config = dict(
    norm='batchnorm',
    activation='relu',
    avg_pool_shortcut=False,
    residual_init='none',
    lr=0.02,
    momentum=0.9,
    magnitude_pruning=0.3,
    lr_schedule='constant',
)
Rows from block 10, named by matrix and row number. Each number is 500 + 40 x the weight over its row's rms, rounded and kept within 0 to 999. All counts start at 0. Numbers have three digits each. After the name is the row's rms in percent of the matrix's.
# convs1: 3x3 conv, stride 2 (model.blocks.10.convs.1.weight, 256x256x3x3), inputs 220-229, a 3x3 kernel for each
convs1.63 106:500422408510479490493500500371497516524500506500549440500500500517473500507552547598526518476480559498500425500612499590441553505500500488500581500468534500500444500442442500500506423515532475542485561539491458500536458510514541499519498500437500487384566525489484500404
convs1.64 095:589551495533587492438454470476541500494504458490611478537500500500504500544558485500500480500500500505486420500500519500461476513460458500500488528513500527500524501500499500485500486500481609506486468500494550496507500454500483500500492445465425445504536572481500500499
convs1.65 094:527612547516574517402463500500425383500496553500485534482460452535505542529500510566498439500463454533548578489492500534500500496533500500553500529504467500526500509487588450449472473500497560462468500500500500542500500444583471470485466500500470466485500500511500551500
convs1.66 103:555500500516500522515483500475550518451569512388451500536524462519500453500503485500455449483478455500496500470484546500500578500623500544541428476522603465487482455500456449413498500500500424475500508500500482500539500500447518470500563500499569500547510486500449529500
convs1.67 098:500412500551500500574460500512500491502500491540440439500481505442468495473500508500565500587500500508512566518506503500480517500482436500500500499566502442567500468500517500500500465496487404484402448503500435371433537500576462440494479500500598500421557500500477500542
convs1.68 102:544478500500459511500500456490432541465421510597468457447476500496495476452470488416476569555500586529500487585495500579505500474500500579500500500438481591488476495500500460509463491500498461613494494544527500500532512450534488500494500500500564520500594500478479500430
convs1.69 098:462496419553473572546488500413501519495535537453500570512466500527579500500541663501500418499475530413453564510520438500514506461460486442500403469531475500537500500481450500538438500482500452422552526532500585500496457481500500500479500467543443500361430500500572469544
convs1.70 096:540501447500516521500323444534573500462530499560425547459500393500465500532500514500500526500500460500459500509500501512500516500424432423407465397479500442500500449493427432500428551431500500500500526462516519484507512447418500443388539500435442466492484500516444448515
convs1.71 096:500553517529411516575491624489515500553590527522604543525463500500472518490518500500396618616505542444467500485524500426500477449515500500466464500500537500500492500450499497475476500500464576554553489539500524510500500560471592547500528533464546485529500474542574589548
convs1.72 093:500400449469500500465500474500500442448607557468500509443448543439500500470506522489443591449500566583500530509500496499500543511473500500580573500500500500559548489535537470483500454499515437500614521548500500544559486536500475497500500500500629541559500373490506500550
convs1.73 101:564465479624484500500500411634557500589460438406500475470486498445530479494533500479500471468452500494442500441511470471500504439500422439513461501534547496500540572502553417477500473500532507487507441561496553482500494467500529512500490481503574549561574498490571538397
convs1.74 100:510441474500578538537437500532504500562531456500559600500500449517500500520500466490500471493495502500503475500519376500512503513500462451522489497500443500500525500500513510532532500536548519500500518465480468556426459500513537382464500500574422446531496500500577490499
convs1.75 107:477487500474500517500498500500482421500460535488469496500501500500498488500500476522482500563587500497567500500455470500485460589538500467473521556520533516513470500500500525500500500548584500461418443500464540500435531511500500470444520500472510548500574532599507500500
convs1.76 099:644526466445500491439500502511475585500542500473447552456478527500500561532477500495497485500520438516500565453466429500544482496527459522459514500479472529481561538548500500500500417524494424508511411550524500513468473508423470494500500492500500467543500524500369513555
convs1.77 097:427427431455500500466454517493490483398498500536470478467500464500521500542517476500454477498500549530500607467559559500500451524500500515516534483587543427506495575500500497500478500500500563586402608481500524420482500500545505431457498493465601560510500519578444500539
convs1.78 102:491484494559437430435449370449567500431476448481472460525500532511555578500520486500489500500572541500542536405540478463500500496479500500504500479500500407500489500500516532500500500500500500472427500500500500526444501473500550554498543500473500612500500512546527517552
convs1.79 099:500480500500486524546500500500448449500486481500500457443500527448500474450530500500500510397474553386500500500526470451521509494500500500500475500493530500509531484526500482544537566500506519500463532493448500542493480500500575563490525500517443429462373516500542500442
convs1.80 102:531523547438500500497477500500500471560485500703500500430491500500438515500433510500561500500478500500416500535518500524493527517500526567508547458500512409469526485472464515497500516526492500500437500449500452529512419415500500492519582523480581465500448383438500424441
convs1.81 100:629493433500500500540500526500511500380522510450463470500558550500500443519357456500526519475468483472500553540541500503500500526492500526500500515413500499500461500507500459500534545537500524492500500548501500522502552467537500469500458500502500570490500442541460458500
convs1.82 107:447500498455453467500466500453475423492632500500620523533528501475567592500442500500529542500500464547462508500575560500505500500512519465525599490500582550553545500444504468500475500456500484405500500577500457576529501500532531519546557497527500554513460444520482409466
convs1.83 097:496483605473574500407429533459457451526523574484500580542500481486501480500500417500389500520449468522521500500476500575528500500479513500500500479473441500524494556500492500523500500517472500507444476461530500500512496545535500500500462500602500500479467500500519506406
convs1.84 100:559506539500484500532443500500452601469396500515500423471500457448554629500539542500500502562500555637452463500520485460500444482476516486567488538474522500500593500500498555460500524500465476500456470525558536500518500564500500500479491511554520535573464478490479454524
convs1.85 094:468472452503454513532500563444426500431499441471500455529500500486523594500500500480463581444500484569500520440559500453500500597537447486457480500469536518500509515476540500492500522500542535494498500538581500467553500480521500498501493500504500500467544500448523500490
convs1.86 104:463500470477529471418493500485500445439343499438528554516506509510500459498526557500500469514451499500469500532539500563500490621528500500500505472499564523465559500495516525500500500455400451500500500448500571527578500484501501500492470556500494560570596500501551506540
convs1.87 109:543415520640500532410496533474476500586615500500462500500538470500457520500539552476500500500500513500587618500492479500594518500499486390475458502470450514481490500500494500500558500506500581528473500557498489473530500508481509504475474495565473449500500466509471461500
convs1.88 097:544489444558500492577468443483534519534379599492629514514500500462511475460526500526511541525505579500572583525486514487470457500417503504426494500471500549500500456500500523500500500507500500499449585449500500604500536500550500500461500394548600453500542491530477579608
convs1.89 091:419436479497500446626500492500462500474526430454491500500507578462500511500460511605560507525467431579520572512470500500556514544500500506493583554474563500523499500429512500500544500483469483554507583552530502571500500555451432467530507524458435555508518500495566591501
convs1.90 102:483515500450472498426446556504537500502500473513494365500573500602500440490421500558500485457501538500533516500529470505471525540542500500544494547519500500467473519541500500500539500500500446565531585613545557534548500523499500527555505500498506501533586479527543500486
convs1.91 097:478559500499500500488500442621455576579531589489455493500491500484499500500501449445500500445524500541437500500500471500469559438500508500506500500493500517500500500526551500452500439500459500503497515510500489566454482500500507500502538519500500487488545508470573500550
convs1.92 099:500440507536471440465566445597471481474500480500558535500442425633531500533492560500500500466500520500500450527500502554515492575500473500526506467475558500537529493509512499500501500451518500551557520500500495500597500538500523427500475506466500480505468532547525538511
convs1.93 092:441488416388483466509506476514393500353430618500482519500500578480521500480500552473500500500503500448474466481500399434444447539494500548522537509490532567477500494453469520486500500500514500463523567500563431524561493514510493511484500500497500507500559556411599549514
convs1.94 098:507533431500500516572572505536481520489545508525439434500500467480479500498504500500546496500458500505520550422500500487500501500412487532500499514494500498500500578449500608462500500537505628556495522456500431442443500500485448510500548459579575607500491500490441466500
convs1.95 104:500500540500500534473502473548524500533482553538467500543527507500500445500500507500526553482485452556537428500462409449415500501457492557500529516510507514454500470500500500548451441475479500523427597500500506534500469456501443500470500500561555616528537531418498529500
convs1.96 097:524542500500500519500524509500500518500500536500605500447500500528536563500537500518437500470485579500491518503494500489506525569506499448500527500587498538583469432500510500500501500448500482500470463514500500535543500416515500500500493500500500510564500557486510536489
convs1.97 092:399545537500609500500557500534500481529522541500503500594500549447500542500476484555500500471500528459500500500478511500459559517477519490500500607500435475500446535506445529571514539496500520497518500500618497609477531461465529500472522500440500496459500545484545564521
convs1.98 107:457448463510500514484510553460450511577477500500523552480494558472492481478427500500619491500500526500500527491538581499420500542556497526500500476500500500480500486552439500455500474460459594500466500500500500500543500500500462409418500509500500483547500486513537523489
convs1.99 100:448500511578500500537547390416519403450493511514572500528500490500555500484428500481505425511496471571500482530495435521514514500478500565518541493500521441447479590500442491381419500500531494457440509500500500500500482472438457480479453500517544500500553563485472500532
convs1.100 103:521500491500536448488525500425467396381507500461558519523446482500461500555498498500483519508500481474500514557516476555512462468500553500507575554500594500492560500500500424464500465500500551428500500531561500500586503505500505500467519541500569500494500575500466500507
convs1.101 101:443532500500530462528456378529460478546549432607500381466500482465500555530529519452596500500537499501507527450589500447571540500500471500500520500500594470468500500481500479561515524528492564500468500525411505449474508500438500500500480473490500628552480522466459535480
convs1.102 095:618628455507629500419500500500573485474545500499571500519500500468500500500485510540473433584500500500520499479500472518508443484519500488445532518473500522508520500500470516508500507574500500474452455504446500480474511490529500500489500386500500508500497522448408495500
convs1.103 101:500506500500553501515475483400474566500500454458566499487500474500500510487483500483511457500597500500505500561500537590485470500500500527500524500522501500500454496493457500443489544500477468500573516492532518522527477530487530455500491500508480500475538522563605500500
convs1.104 096:462443500500500423430435521500528560403539432500492435520500496480456520556500441360450541500497405500584500403464500414500483462500500490500520510476533497500570524556512460500500488476492500416470500502559508546500496468514500500500546500500500500462565468500408493563
convs1.105 094:532555489428451500500538519549558500461448527488468509520519557491511534528493532500499484500484423500528520509489476547500535535500561500502500553492517500500445490500559460514485500495462487537488489550466500478472500565500500455500515511512466532492441500473477513565
convs1.106 100:500565509463462493479434419526536484502521523510500470500463499490500552500408436500544505500549595500458528500571570565586494500546487500517528488514500528500500500522500500463500500502475500552500500500493527477476500545515435500500475500500376373464500479500505492500
convs1.107 102:476500500500499497542548566405445500450465453500428503500449494504480500496500441475500521500475446533511436500578544537500489491500459513530500500500509500529470512500500488500500482522500443500500457484500500500523442500505484426500482450500449500417558500598500509548
convs1.108 103:500500500510500525520500500397463500389547498386461500517532500510500483460500476499470479500522481500504500444446500537500512510540500510500511504549523500546471510515475442500500543500557515501488500472521500444500500459494500500500500500500535543500513541529500515603
convs1.109 108:507441503530500441500500515465392439348500433388459585500500581500564500500560496500484500500500500500651500500489483555568560476530521466458481512546501452488604506462500497541500492500533500364468429388443427500452500515479522500500475433500520501491441500570534500630
convs1.110 096:410365503455499531500500467474500495372445504457543460502505500572500533590500500591500500500436536597584483525528500463518437450494517544500521500456476477448500503477500517552500500500500500563517585536463500494518447500500523512493525500457403534591500500411500500500
convs1.111 100:520500452456456510454300475500496483500467486447455578503558524527490544584635500479521439539500495529500506500494441541533425501484432500500500500545535496482512501540469586598561580500500470500533475456452551559500512422499482500494559500469381444560476500580500415582
convs1.112 100:550500500500487576549405482446429395498494500473471515468483500501500493523497500500500441500399586433446457500422567495484447565500533438500528468505500507473470414500462518500500561500561427487468498533500500417500551500500475478494491491500456500500527500496500452500
convs1.113 103:464475447500478575505500465500509500499500439496509473500500500509524497500476457449500500500559563500494576479523500539500500500433399536494574473500547504500500455428500484500462465459500505468500500500514501500486524500503500534514500476500535500583546500435522536374
convs1.114 101:552533500500504500560522500423459453453521500510531548516521495484500500500467462459500397457500505500469492477446462500545500500553500468448433450500468517520567441500520472482454500500500492470510481488500488500463414500454460507500399500453500564586502500500500483507
convs1.115 097:506493566465505518561488508510500601466553536500522603500482500519502469500532521401516512461495524479571506446514500500500600460477444576565520472497500500514580456530500529553579500500500420557500500500419500471461545508546500542460500496499508500496500500516615500548
convs1.116 098:500429500463470500517500418507536455462478500408500561439500410440488500500534500443440500500469507511492500475489474468401393477416537507500474608500530500506463500500417404500500483466500608483500500500510598478519500524505524500502500500549494505450560500509503485500
convs1.117 097:442502591486500525583500500427474353574502451670479649500477480469500505500604500517500582500562560559447459522500500507503500472500500568461439490542457500474500524515514500515513500500458500495506519551484500526605460558481497500495511500458470497430560550551500492500
convs1.118 105:542526485500615537470624458551526479500482568481410530500500517562529500500509500489500495500562322480545558500500500500524527491509440497506526519517530466483492480535499465457500375490500488500446562533512500472490500500500500489565473501496617402519575500500465525553
convs1.119 098:499584500509482532499619602495500500475438524645500439500447500506500500493534553446460571507486458475380555460505529505500458500500486526500466500491500554474500500460500462500500500463465529492525525481520492495500525460552446434485505446495500500500500499549547471512
convs1.120 104:545527500469484519501599562433500456500500555538518560500504522502481464500540518479514512502501467500512500455500500431500487513500500500453500478514500489500488520528474540493500500519500500476450533561500500565537500513500539473545508454586525500545435500409500313443
convs1.121 098:520671469500526542500481520628500500640575491576500558518468553541425390494514509500500479395500450500512556525500500500500500432473443505503512434500500500498500500500500461500500500523500569497517527529500507512500500532577460505493500451458505431508491500447488547558
convs1.122 104:504446584500606506500500500401500582422508500500500500543547477534439561450431455554500500492513510521500500504500401550500500500500405507500532500520463500470500500500471500437515500500500550500500452496571392500466467500500500524500500503518459460500464512528537569535
convs1.123 098:405483572432475500512479500500447500479485526439553500554496526452500521500500525500500496500492509601472500479500469443496500510500557450520507454543500553500484500500500500577500484468489500530511552567469500454500500500500500500500523430500466582569492479500526477582
convs1.124 099:668551493581475500441449455596532524584500453605575511559494500506500512598513448557542434612500460522523493522491500494510491465450500500511575485461489455447500502507500424500464550515514500491500515500504512494500547520500500499561500501500492500500479520517484500477
convs1.125 097:500500432500500498541500545485500446471474463500500500524425478500442552530522567469458500496506493573500539432489487500500499583500436438500487496425463496500499500500535501500500470500512486555500500500500500500548480492532500500500519500500477505495515389532582500506
convs1.126 093:500530504570500500500523426500621547500467463429500493500500432522500544462547500431548430500500500580561519500500574436500500488500528500523556550535514496499512450535475521543524438500522500514576524500453593529500494445500500500487500500500500500404569484382540471478
convs1.127 105:598500553551569500500483392418477500529500500494488409500500534476500507500421492500502560496546410500508500500525500500500511488500500475481532496443500471478505451500500504500479500542500500525472507515477473471479500500500603471396647500453459528500429518431579500447
convs1.128 098:458385505606499500537500476500510498591540383500541500525557564445503500500443463500493484451559519522527466500484486500500461500500500528472540521500566486503500500500506469500500546500500500500511562506500596497500482500500595500450517506472528585500522488471626500418
convs1.129 100:500513500507501468478480500503374456500497483571500500617500518500472498577509500500500505500500502500518469500500543500583500479412450541517500471453500484492504496481514500500501479500593487569489539503401528533507417518528490500531500555498500492641500500519558500510
convs1.130 099:500474500351404409500500424423500490436516455376479500464500476442583508500500455500523500511503515559500460587558500396484473436416500430513540500489496528538547500568442511463500501492500461496592500500480576496460500441500511487464505500355458515438466434448465500451
convs1.131 100:537500525488499563500500500529551489500492500500522473477509500441511500521506509500479500526549500442553539500467500578456462625558638531500483611514537500528423500500500495500564500454500532478472581603460500508500500500570500500480514483451458375500500480521462500500
convs1.132 098:490411500507500516531500418565500585501524557555465460500519500465500500495500610500500355500500539376525547544487536500444534500500583500576523499500512495467485536488500503512500495472500539500529500468564500501453477506451419500500499500599564500446475512548478468410
convs1.133 100:500476488500500459500443477441461500441506500519529525500500500540502475500500457517509481470466475488490440500500473428500500499500531482454513500500466521515455500477480456448500521500535500457454590548500500402547561500500512500503500500525448483448634495579594559492
convs1.134 101:489492543407500482500590500465451572500498540500445500496500438519500500500500587542528526572500546500539544447499500559492493507445500505488480653500500477474488597500500500500500539529513500452514577483500500500503500500500516500500500500480493500500500500495428541493
convs1.135 100:541500493450500442536603427457500472535500346566447426473490513485450500500500498500517437500486500500511500504493503489500510513575517465486522500500500511500415509500520528503500508500500627469528460513500500502471543472501500531445500484500561500507500499539500500452
convs1.136 096:500577482500435422534514500500405500472500500592507544538465517500500486499499431519467524500459524473471528476500593451534466495500481500500533500520500500508548500484500500458464575500500580500504500400504455499483469505480520488406500500500576500399454563455534466484
convs1.137 098:496347456500500467505509548447495493500447500509523498489498491513506511513491512471500540566451480574526500556500500500525516500485500500500572503539517500500406500484500473449480487500480408562493500531451500433519529473500500516606488453482539508500538500431532560569
convs1.138 100:545551501526487500461535561450464541531493517500515461500494504518500501583439570470500401500524500500473577494500500457501562497500445454503455454506504446421490488500477503495500511500448500505504500507417500500526500500500460447524467500599476533425482499559415479517
convs1.139 104:553552500482494491428496500371516561488387448602469515477533500478455486500500458500500467601423500500500511485500500500486538500533500500500500452500496473437481500500522500494442489492505506488510570398506500513484520500433463511496448503540458486498428500444500442532
convs1.140 099:519546419500492403574470428500500500523500374500472509486465500490485558546475500508575568427493503500463534500500486535500461520488525475500573416445539513493460500428504507500516509419534464430472500500559500472558455462500502496500503492475481488586435439568455456391
convs1.141 098:522511541500464382499416433445451573500500500500562622484500537542486484500423618500500565500515466445518500485503549508471500525493447500500449573500471562467500500490476496500500457500511434396500586524449418580682451484500503500521500504516500517536611492500500471442
convs1.142 103:572569500536472422500510525500486500721395414619502500505500549442540500538491500535539549500470564445500497410500500500500436469500532531532500500525528500500446500565500486461500500500555536542500500500430500371500508452497467495500500500506500454445478500560584500415
convs1.143 102:445475506500500502516500527472501491475500465500482534506522486494458496500533514449500444444487500470496460500500500522593500436500561492471486528500442500500430473500500456486532500500500573459505510475538555430500491500427598494500508477500500421483470500404500485510
convs1.144 095:513542613530561497595637500361500511425500465500543587500492547546479499582500470633509567572500360500500536500411525515456548478500465549542500500500488500522489522470490500500603507488500465541500500500500556446423500500441500583500445482508427500468507516474541531509
convs1.145 097:502565603610550542454605507520454437619449500624507500500435479485498500533580593451500538490564530500500566493505527518523500503529539500500500519490456439467481480524500493518422476500500500549618512541500541460529530564548500500511479516416500475482500500500566522500
convs1.146 096:431500500456445511500462519475510450431554500504497552540490506500550500500500500535417568483488559500499494500505488516500449500482497500438529458483443500459500500510500471500500438500485565584496536494521500372472534486510500533578500500469507429492658513433471557500
convs1.147 094:532457500500500396506500489407500489520500457537530558515562552565511500484504547500549509494500523554498537494500445537500516506413506564532493502597500569500548467500477500494447536500510478473500488500500410594500540500554557500500500500504492474500539481500500459389
convs1.148 100:499445436531562500507500500546500542500500473500489432546518548500500454500488500473555554500500500524531479555529521589500527494498536500472474531500473500500486493585601481470500480504513500410500494519494500500499458496493522550500500536516433500423607511462472519385
convs1.149 097:500463503393498502500460625501500440465500544405459555500561485548500500478588595485525500499500554509494490500541597500488500540500503534500500499548578500495500447500534500472500478439500490465531469525608551500500500500500500507553500454500500597521500483440500568525
convs1.150 096:500500490430500458467506488549595427500613612540490500475579545540439496487435527557500414500396511500494500500465500468500500479500520440495538531500572581482506531454454510413500500490413500570500500510468500475467488476468446500465500471486475445465539500500500471404
convs1.151 098:520480539542465563497468500523510499647478551547448545500538500500447447494425500500368439504397401500511500479500420506460441509500546511492391500503437490500524500476500502564538511500519484526443419500500485521500452428514500447500514500500500500475500438500607546578
convs1.152 094:518485400555487519555500483500571500563453500530422547468500500548498526475457476515556535505486462459500532500500500510463436516516500530502594567500610579462501503520500500500591529500500618568446500465500513500515500500500500500500466521477500500506520499605512542519
convs1.153 100:500500437468500412500500498500512550576579513514500417558502502530548441534524526500484500500500500526500500487540500480500504566583536500473462526500500502486567500500594519500500500500509596534515578494455500519508513540500500500500500535468500547561454500587484500500
convs1.154 099:540481506538549500516483449524504483596500556575418452488541456527554451461489591547500439499452515423500500503552500500500500500503493500487493544500656503483514490500534472519500500500500500575430554512500442483531509500487500511518500500500425500373390544500480552593
convs1.155 104:473500526541645500544519500500500446385500442559489668562485500500504537467500509478500622455503500465524519505500517559500497478500500500513500532463455500500558495500500500500568511500595500495438484475450500479502445500479500500506465505461556508500500500500500556538
convs1.156 099:495441460497500539467489606500407590546429485500481520477469528534500474523520456500501408482500514536559476503416519486474551415454474487500558500542554505521500456506500488466508483500550500509500613500484500500500515500500512513557513381504500500440576546478471603520
convs1.157 097:493474440540528500500500517566450528554500523471447440495500493423500477511468551532500454471464584500525500514511500534500507500451457463500528500547452527472450460461500524500500500500495500482518500500497500500517524478497477500535500500500412496548466500459498500423
convs1.158 100:500500447535433500390416592418316307500469640500533583510564516500500500500607489487534543478537508441577473548516478556515500527500499500556527573534500500500417500500438472500500500548538418575485507551589412508475500514545500500500511500500500500525402513528534546500
convs1.159 097:565485524510538493572500508537508386526500441500500415500524517533499576536500580500510500539500500549457469530488483516442517509484498484463489560500500525500500510514494540500500500522523546500433495556500500556420475466500492500575494515500427463469500537485530536592
convs1.160 098:432513514420495517582494535500525520485500500518563438474505526500517500500463462495500520511500515500476498500510500529484500530500542514489480519500457524500500500384436500491543500460555531500479531519494500500409539433500541500500494450612520520515404500455521501546
convs1.161 101:501500535532401533564440500444449505552500500543425530470500511500526512493500500549526489500590500462500457512544530451449391500495500512490500407500500509548504500500544500532500479500476500505463489500403501358492517496560500440505532500470500489472548500516500496542
convs1.162 097:521590517519393500436464473451500469514494502568500446534500423500445428500500507500413500536413500456461514500500454500578509543505581626548437485522476536531526584500536509483519500500500592481500500500545500504587500534531500481565397483517505529500536578500482521500
convs1.163 100:526498529427487542425513411387492595500500500469418512459516535500500531500505500306500500456568527527650594491418462500442485414429500493511500545525560568500500500500500484451452500474486500500500557494500469518500500508500493424536523500500500526508517486620597537518
convs1.164 101:439449500465497471454516500500493490518475368544532444500500500488493540464526444500488571500501496577497500530599562547500500567500494482495493500513536441471482500501500500573564500500461509500530482428468492516490500537547510500500563452500484441440456505533394500410
convs1.165 100:500532444500512498613547500500500574500500510470466408522500526475532516497553534559500500500495499523463480544598558457516548505511500545545590500485430446500466415437500500500507481550483490503554463465500434510530500467449510500500526500502500523541500500466466474420
convs1.166 101:483474500471500500505500531477493500500511494466494506500465496500500548504511500486546495418500487485438556607527500500500500560471500601438518541437429622501472601491500464428500500500557496511498457494512416461493532587478500500426500549566565500500500561577500495499
convs1.167 104:500552515636502538460500460529581500578600551467430500553500592456509468542510477554515526558500479628500500505451500472490500463455506500455500601500496500500528461455453500477523500500535533506500500532459500522539550574552492507500500500453490470500504530382612552545
convs1.168 097:379505490504500500634566459500569507594546459441574642551540594533512495500505434490463523605500500506478537500553551514500563497500461466440500500500492514528467482515560500554500482505500525523500500500500500521536426500454476500500500528452466535460500487541429493420
convs1.169 100:540490500356487507467521640569620476480522527513500500466533562502538500510500500594403427500460500500500500500500538616504500500500452500452473601500494500500464500500435498503500475511577494503575569459452506519500523500496512524466500461500568523500500520495477515500
convs1.170 100:467418499528459602500511543595523500500500656500500524495500438591545500500535453596394420553506455519461398521530535500500500519494483491478462500538439544500500478513500500481500500469491474501508440533505500525466464530513500567500500540609500404430488500457407510509
convs1.171 100:395477474534564583500541536530593380500516465500563500500526558503500480500500500460481526500530451500580500506465454520504455500500500500569470534500436500500437437419472504500517500500500500500500423500500492484517582500500504500486500500452500461500500553458523500476
convs1.172 103:504436500500474477543609532464488500433500500484635500514482503405570500452500488557552461401634500495500464511483547530481443500500500467489461535500535516412493500500500500500526589534500566512569398500423500531442498500500494500498500506500500476571576503500500500439
convs1.173 092:500585569505539501550502516436505522557424464499500550578507500517523500500500554499428606462523514563500496496500530547507500449456457504443483500484500511444488500500500464500533500472505590500575500453500500563500519539468500500500500500477500432472500572500500397500
convs1.174 095:486438405500500500500500517480486545479503570431500500481550583507553500500536512500529494433449461483500523500500500542500500533543473500543521488500500502532500500506517447500500500515500524500419476455446503500500500500476480500500500469500663538500529428474579607531
convs1.175 094:536538500423424455450416500480520439510500448540506419529504500500488490500500615327538452500432528570433578432500500427500470459544499500564500541550500500508500472543500539474544529500500543460446459512500439539618544500456500555500425548508550508500521533477523495460
convs1.176 094:495498488500456500487485474500553519560500496500600604504535508553482537516500505502500628510456523487500552500541500500481384500482508400496472500500554481512521460505460476491502500515584567589562466468500496500433525500522485500512500500538500482500509518515548521500
convs1.177 103:456597586449500500489500487347432507387404500389452423500500476500511492470482491500500500500560559500500500483500500500549553482500443469500529494500551506500603506488529532500500500500460496543483500483431500485518480500579500491515534485493524493500520451530452441506
convs1.178 105:466455500502407607500475545500420489436479452457493527581495500500478417500524500500561500500500484581558444500500541486499500489568535433432521495509524578488473491476459500512528500515500513557500500500567556500497500500500493500461517474457508424575509497500473486491
convs1.179 104:548511509487523527500407493458478487522394415500500331459494518492470529503438484500473531584523447501500500483626636500500637500537500525513578500502500555507450500500500513500438500500500500500539511522540445493500500552456500500500464537473503498474466532486500457488
convs1.180 103:500589500500575534507500500500445500500492461554500422500500481500490455500500515479500500409512509518521500524498444553532511500504440677513478471541500532500500500475472462500470520500528500403537485453468520539500500516497420403500500492521561500452517424478545421495
convs1.181 105:524437469500507500494500512457545488527506473500494526451478454500500545500544489533549606585500498546500495620452500581500599423455492598535445592423463542493500476500500500486509490500510485435444499482498500500500473504500467517500528521500589482456425542452489524480
convs1.182 099:490500500497493513466500500356501532500560500500487550551533496546484490488526465560511505500541480407498530522579492571489500434500500500500521500466530446521562500500542483549548437500478500547522469500550560500490503446432542520535500521500500528500500593500540519454
convs1.183 099:500500512457587589486500619524603463496538500496448507500500513545509561512475515568485519500500427448574500500487508465542469470561503500487478501445500543552552522500500534558531545500488500639500600529491432501537478470489500476453500503463444451523498455425547500497
convs1.184 096:500331553583500512577473563547500491456490398524500457500556560535500500548500522520492542500500488500466500474404468578500446491491500515471498555500500490500479471500500500554531451500500463500559500500439500420495508500481437479521496516419500484500555617500463536485
convs1.185 100:483500416500508486500500475572537461512603500445500421462500534507498516500570497465500565500538507500500494524498507473567500498500533426465549500523521500476500500500500499500500443471500529539500494537500437499500458500490500472500426503447443509535473500437500512500
convs1.186 104:470475478511500565500532594361503451529560608500516629453427500500530500499500500507500506512500562500500500551500604531564546547454500468500571500519500559510429479500473500475500500500483534568528500500561608584543545500500552537500516439506447500418471500583626500603
convs1.187 101:521500500500483515506500515500500429445613436388500500558525401500493469572517462500500469535432519638481492504525510465500501500500438531500523514491500537500500438419492572462500553500546500513500500547446532463591486478578541500486500504500542503500472478500506505461
convs1.188 105:469519491461467398500520500416500523495500500500513500506471500500498488483519596541500500500500488500466631400506500451500500450450524530445504587510527500492581500510475500500518519457450498420547500400499500480534497500500478500457500500465493500554505471515463500515
convs1.189 104:503510500488492502578380506500504632521558500500487579480500507539580438518500500522494473500476494527530459462523481544498504489517500573500500512500537457492500476440419500531500531536531510465401472500565465472583500500478528441548537447500503505421478473427537500393
convs1.190 095:428462464500508541500474522491500500500600500633483516500500552532461521528466472500506582659501541444489500443478500440461500500500500500538500513500500532543500500500444500471570487536548500500542477450500604489504544549500370556502500481466564517516454457546448500500
convs1.191 103:408500500378500564386500486569560500500521553510513500444500527572545539525541514504500521500500513501500447500500587506567577500500532493444514500513586501546540500502484514500507553500500500498500405542490500477464500578500500500451500500500521456316538564500475600502
convs1.192 102:546500569521500506587554525500500480508500500355460500511488577512478500496500537507500541602540500575500505556568494500509453500484598530500516522504423487516534479525489500470488538467500518500513503554489521433397483500493513500500477515486500496481487424500476449500
convs1.193 095:487509599451444502530500464567453500547500561500489500549529481500530500496527493385500500512486500500500578476538459506468554454477520478470459604497500494468500500476457433500437527500487439568518500448500525500507500500511500500500500542500500543601497482491509500481
convs1.194 104:500500500500507492464500573418486500535500411443500568500500492500500461500416462500500505500494568535498480543500474605468446594532450520589500569540521500500488501537521415358500495496467491471454446500494500604500507567503500553500500500470545500491500555539456397526
convs1.195 099:500410480547402500561500548500309584535480477601539604500551493489589524500500500576500520521500545500570537489517481448509526503500500500500523450482500500481500551513500443390524500431454544530487528500500500543500464500500576556544500508464500601610580544500534500506
convs1.196 105:501512500397546507472539462513485406472592500307469604470464498570536500539500392500469528594536500399494442500471500597566523625525589520489506500573500460500501472518501442504500500500551391414500455474454462431561461449488527526541521500484494458447481506500569500478
convs1.197 099:458436500567500504532518431455403479500459460481511571549500500455523458551522486500443614490500500500489530426547529461550566408490558497521485500519459453457521500430436462504500500500500528469502582500500529452464500484500500500500500543500534532534489432457500500460
convs1.198 103:500497421500478491500533574461500500557513500526602604495457524508516500590500446515500555487560550495499483500489489500417506440500426500447473486428508500507500520536500536535441554544500551497485500546500455500538472480495500500494450405521474492486509500499500500429
convs1.199 095:500577416468551468454554458503559441500500489442507500522500515500500500500500500507480439508553481527500445500487500438449500490500500500501539500515500495502500450500547412500427581567475500500437505494449502500477565417500497500500582500543546500500500500500500546504
convs1.200 107:521500613500418500500424425528492546635428424627486447526448553482540500461500540536406491551500529471500500525550476500567537465481462442433500444514467482465500387500454486530484479500500537500500500557480476500562525500500480491500500500523377411421500500500490500491
convs1.201 099:436426491482428500517525500506435408567569450546498517517464505560519513500468458491497513525500554611500488537539473466521452539519508456420500561523500555456401500535500494500487492500500500551500500511650500525507463500500500500437500525500395469500510500502500585603
convs1.202 095:425500500443456506513442557576500465504550451370379500500574521570500507500566469515579500500500450429520500477500469500500480500459500569564545500500507493500500515500500500500500513499500523490443500500473416425500500500500500474465500427483500480395485500500483500450
convs1.203 101:421474500500500545552582458387536610370515542522501500500500500557500477500500461504481533517527528500414500500500500521500500505474436568545540554518416500455456475500500496472500519500500426500611500500534547559500500460420463508500506500467528543505468407488500500532
convs1.204 101:523533533525513534500461445393338419379369428500423568469500449451500472500500594500453455451510488487572524500492533546500525488477456475497535545500481561534500500500500610500537559500500500500510500439470500499500524500554500522514546500521502581527536522479500544558
convs1.205 096:520500500500494445420500500451541500500473523436500544538500520500460482415501489500493473500484462523594513499487500500487500479499507500500450505506463515476443500516525500535462500500586363500460489469505453468500477500519492500516500452500551481439444439384585500473
convs1.206 104:461463457499412495446474500315448500500611506574500445500510503500520524545465500551544523500560535584494596500593496500500500398473500493484408500459581492500520500537518500488508490500500573500565500500500484454576578506466521500500500500500517567525500418546505500474
convs1.207 097:471500415524500500557494553500605475426494497500440506500477500466507502483500490614547498471522561500500510500551500503452557441500500500500500500558488534503500515457555531547500500486478500447533475554500503515568510500500491480432505502484500556416442500502480412391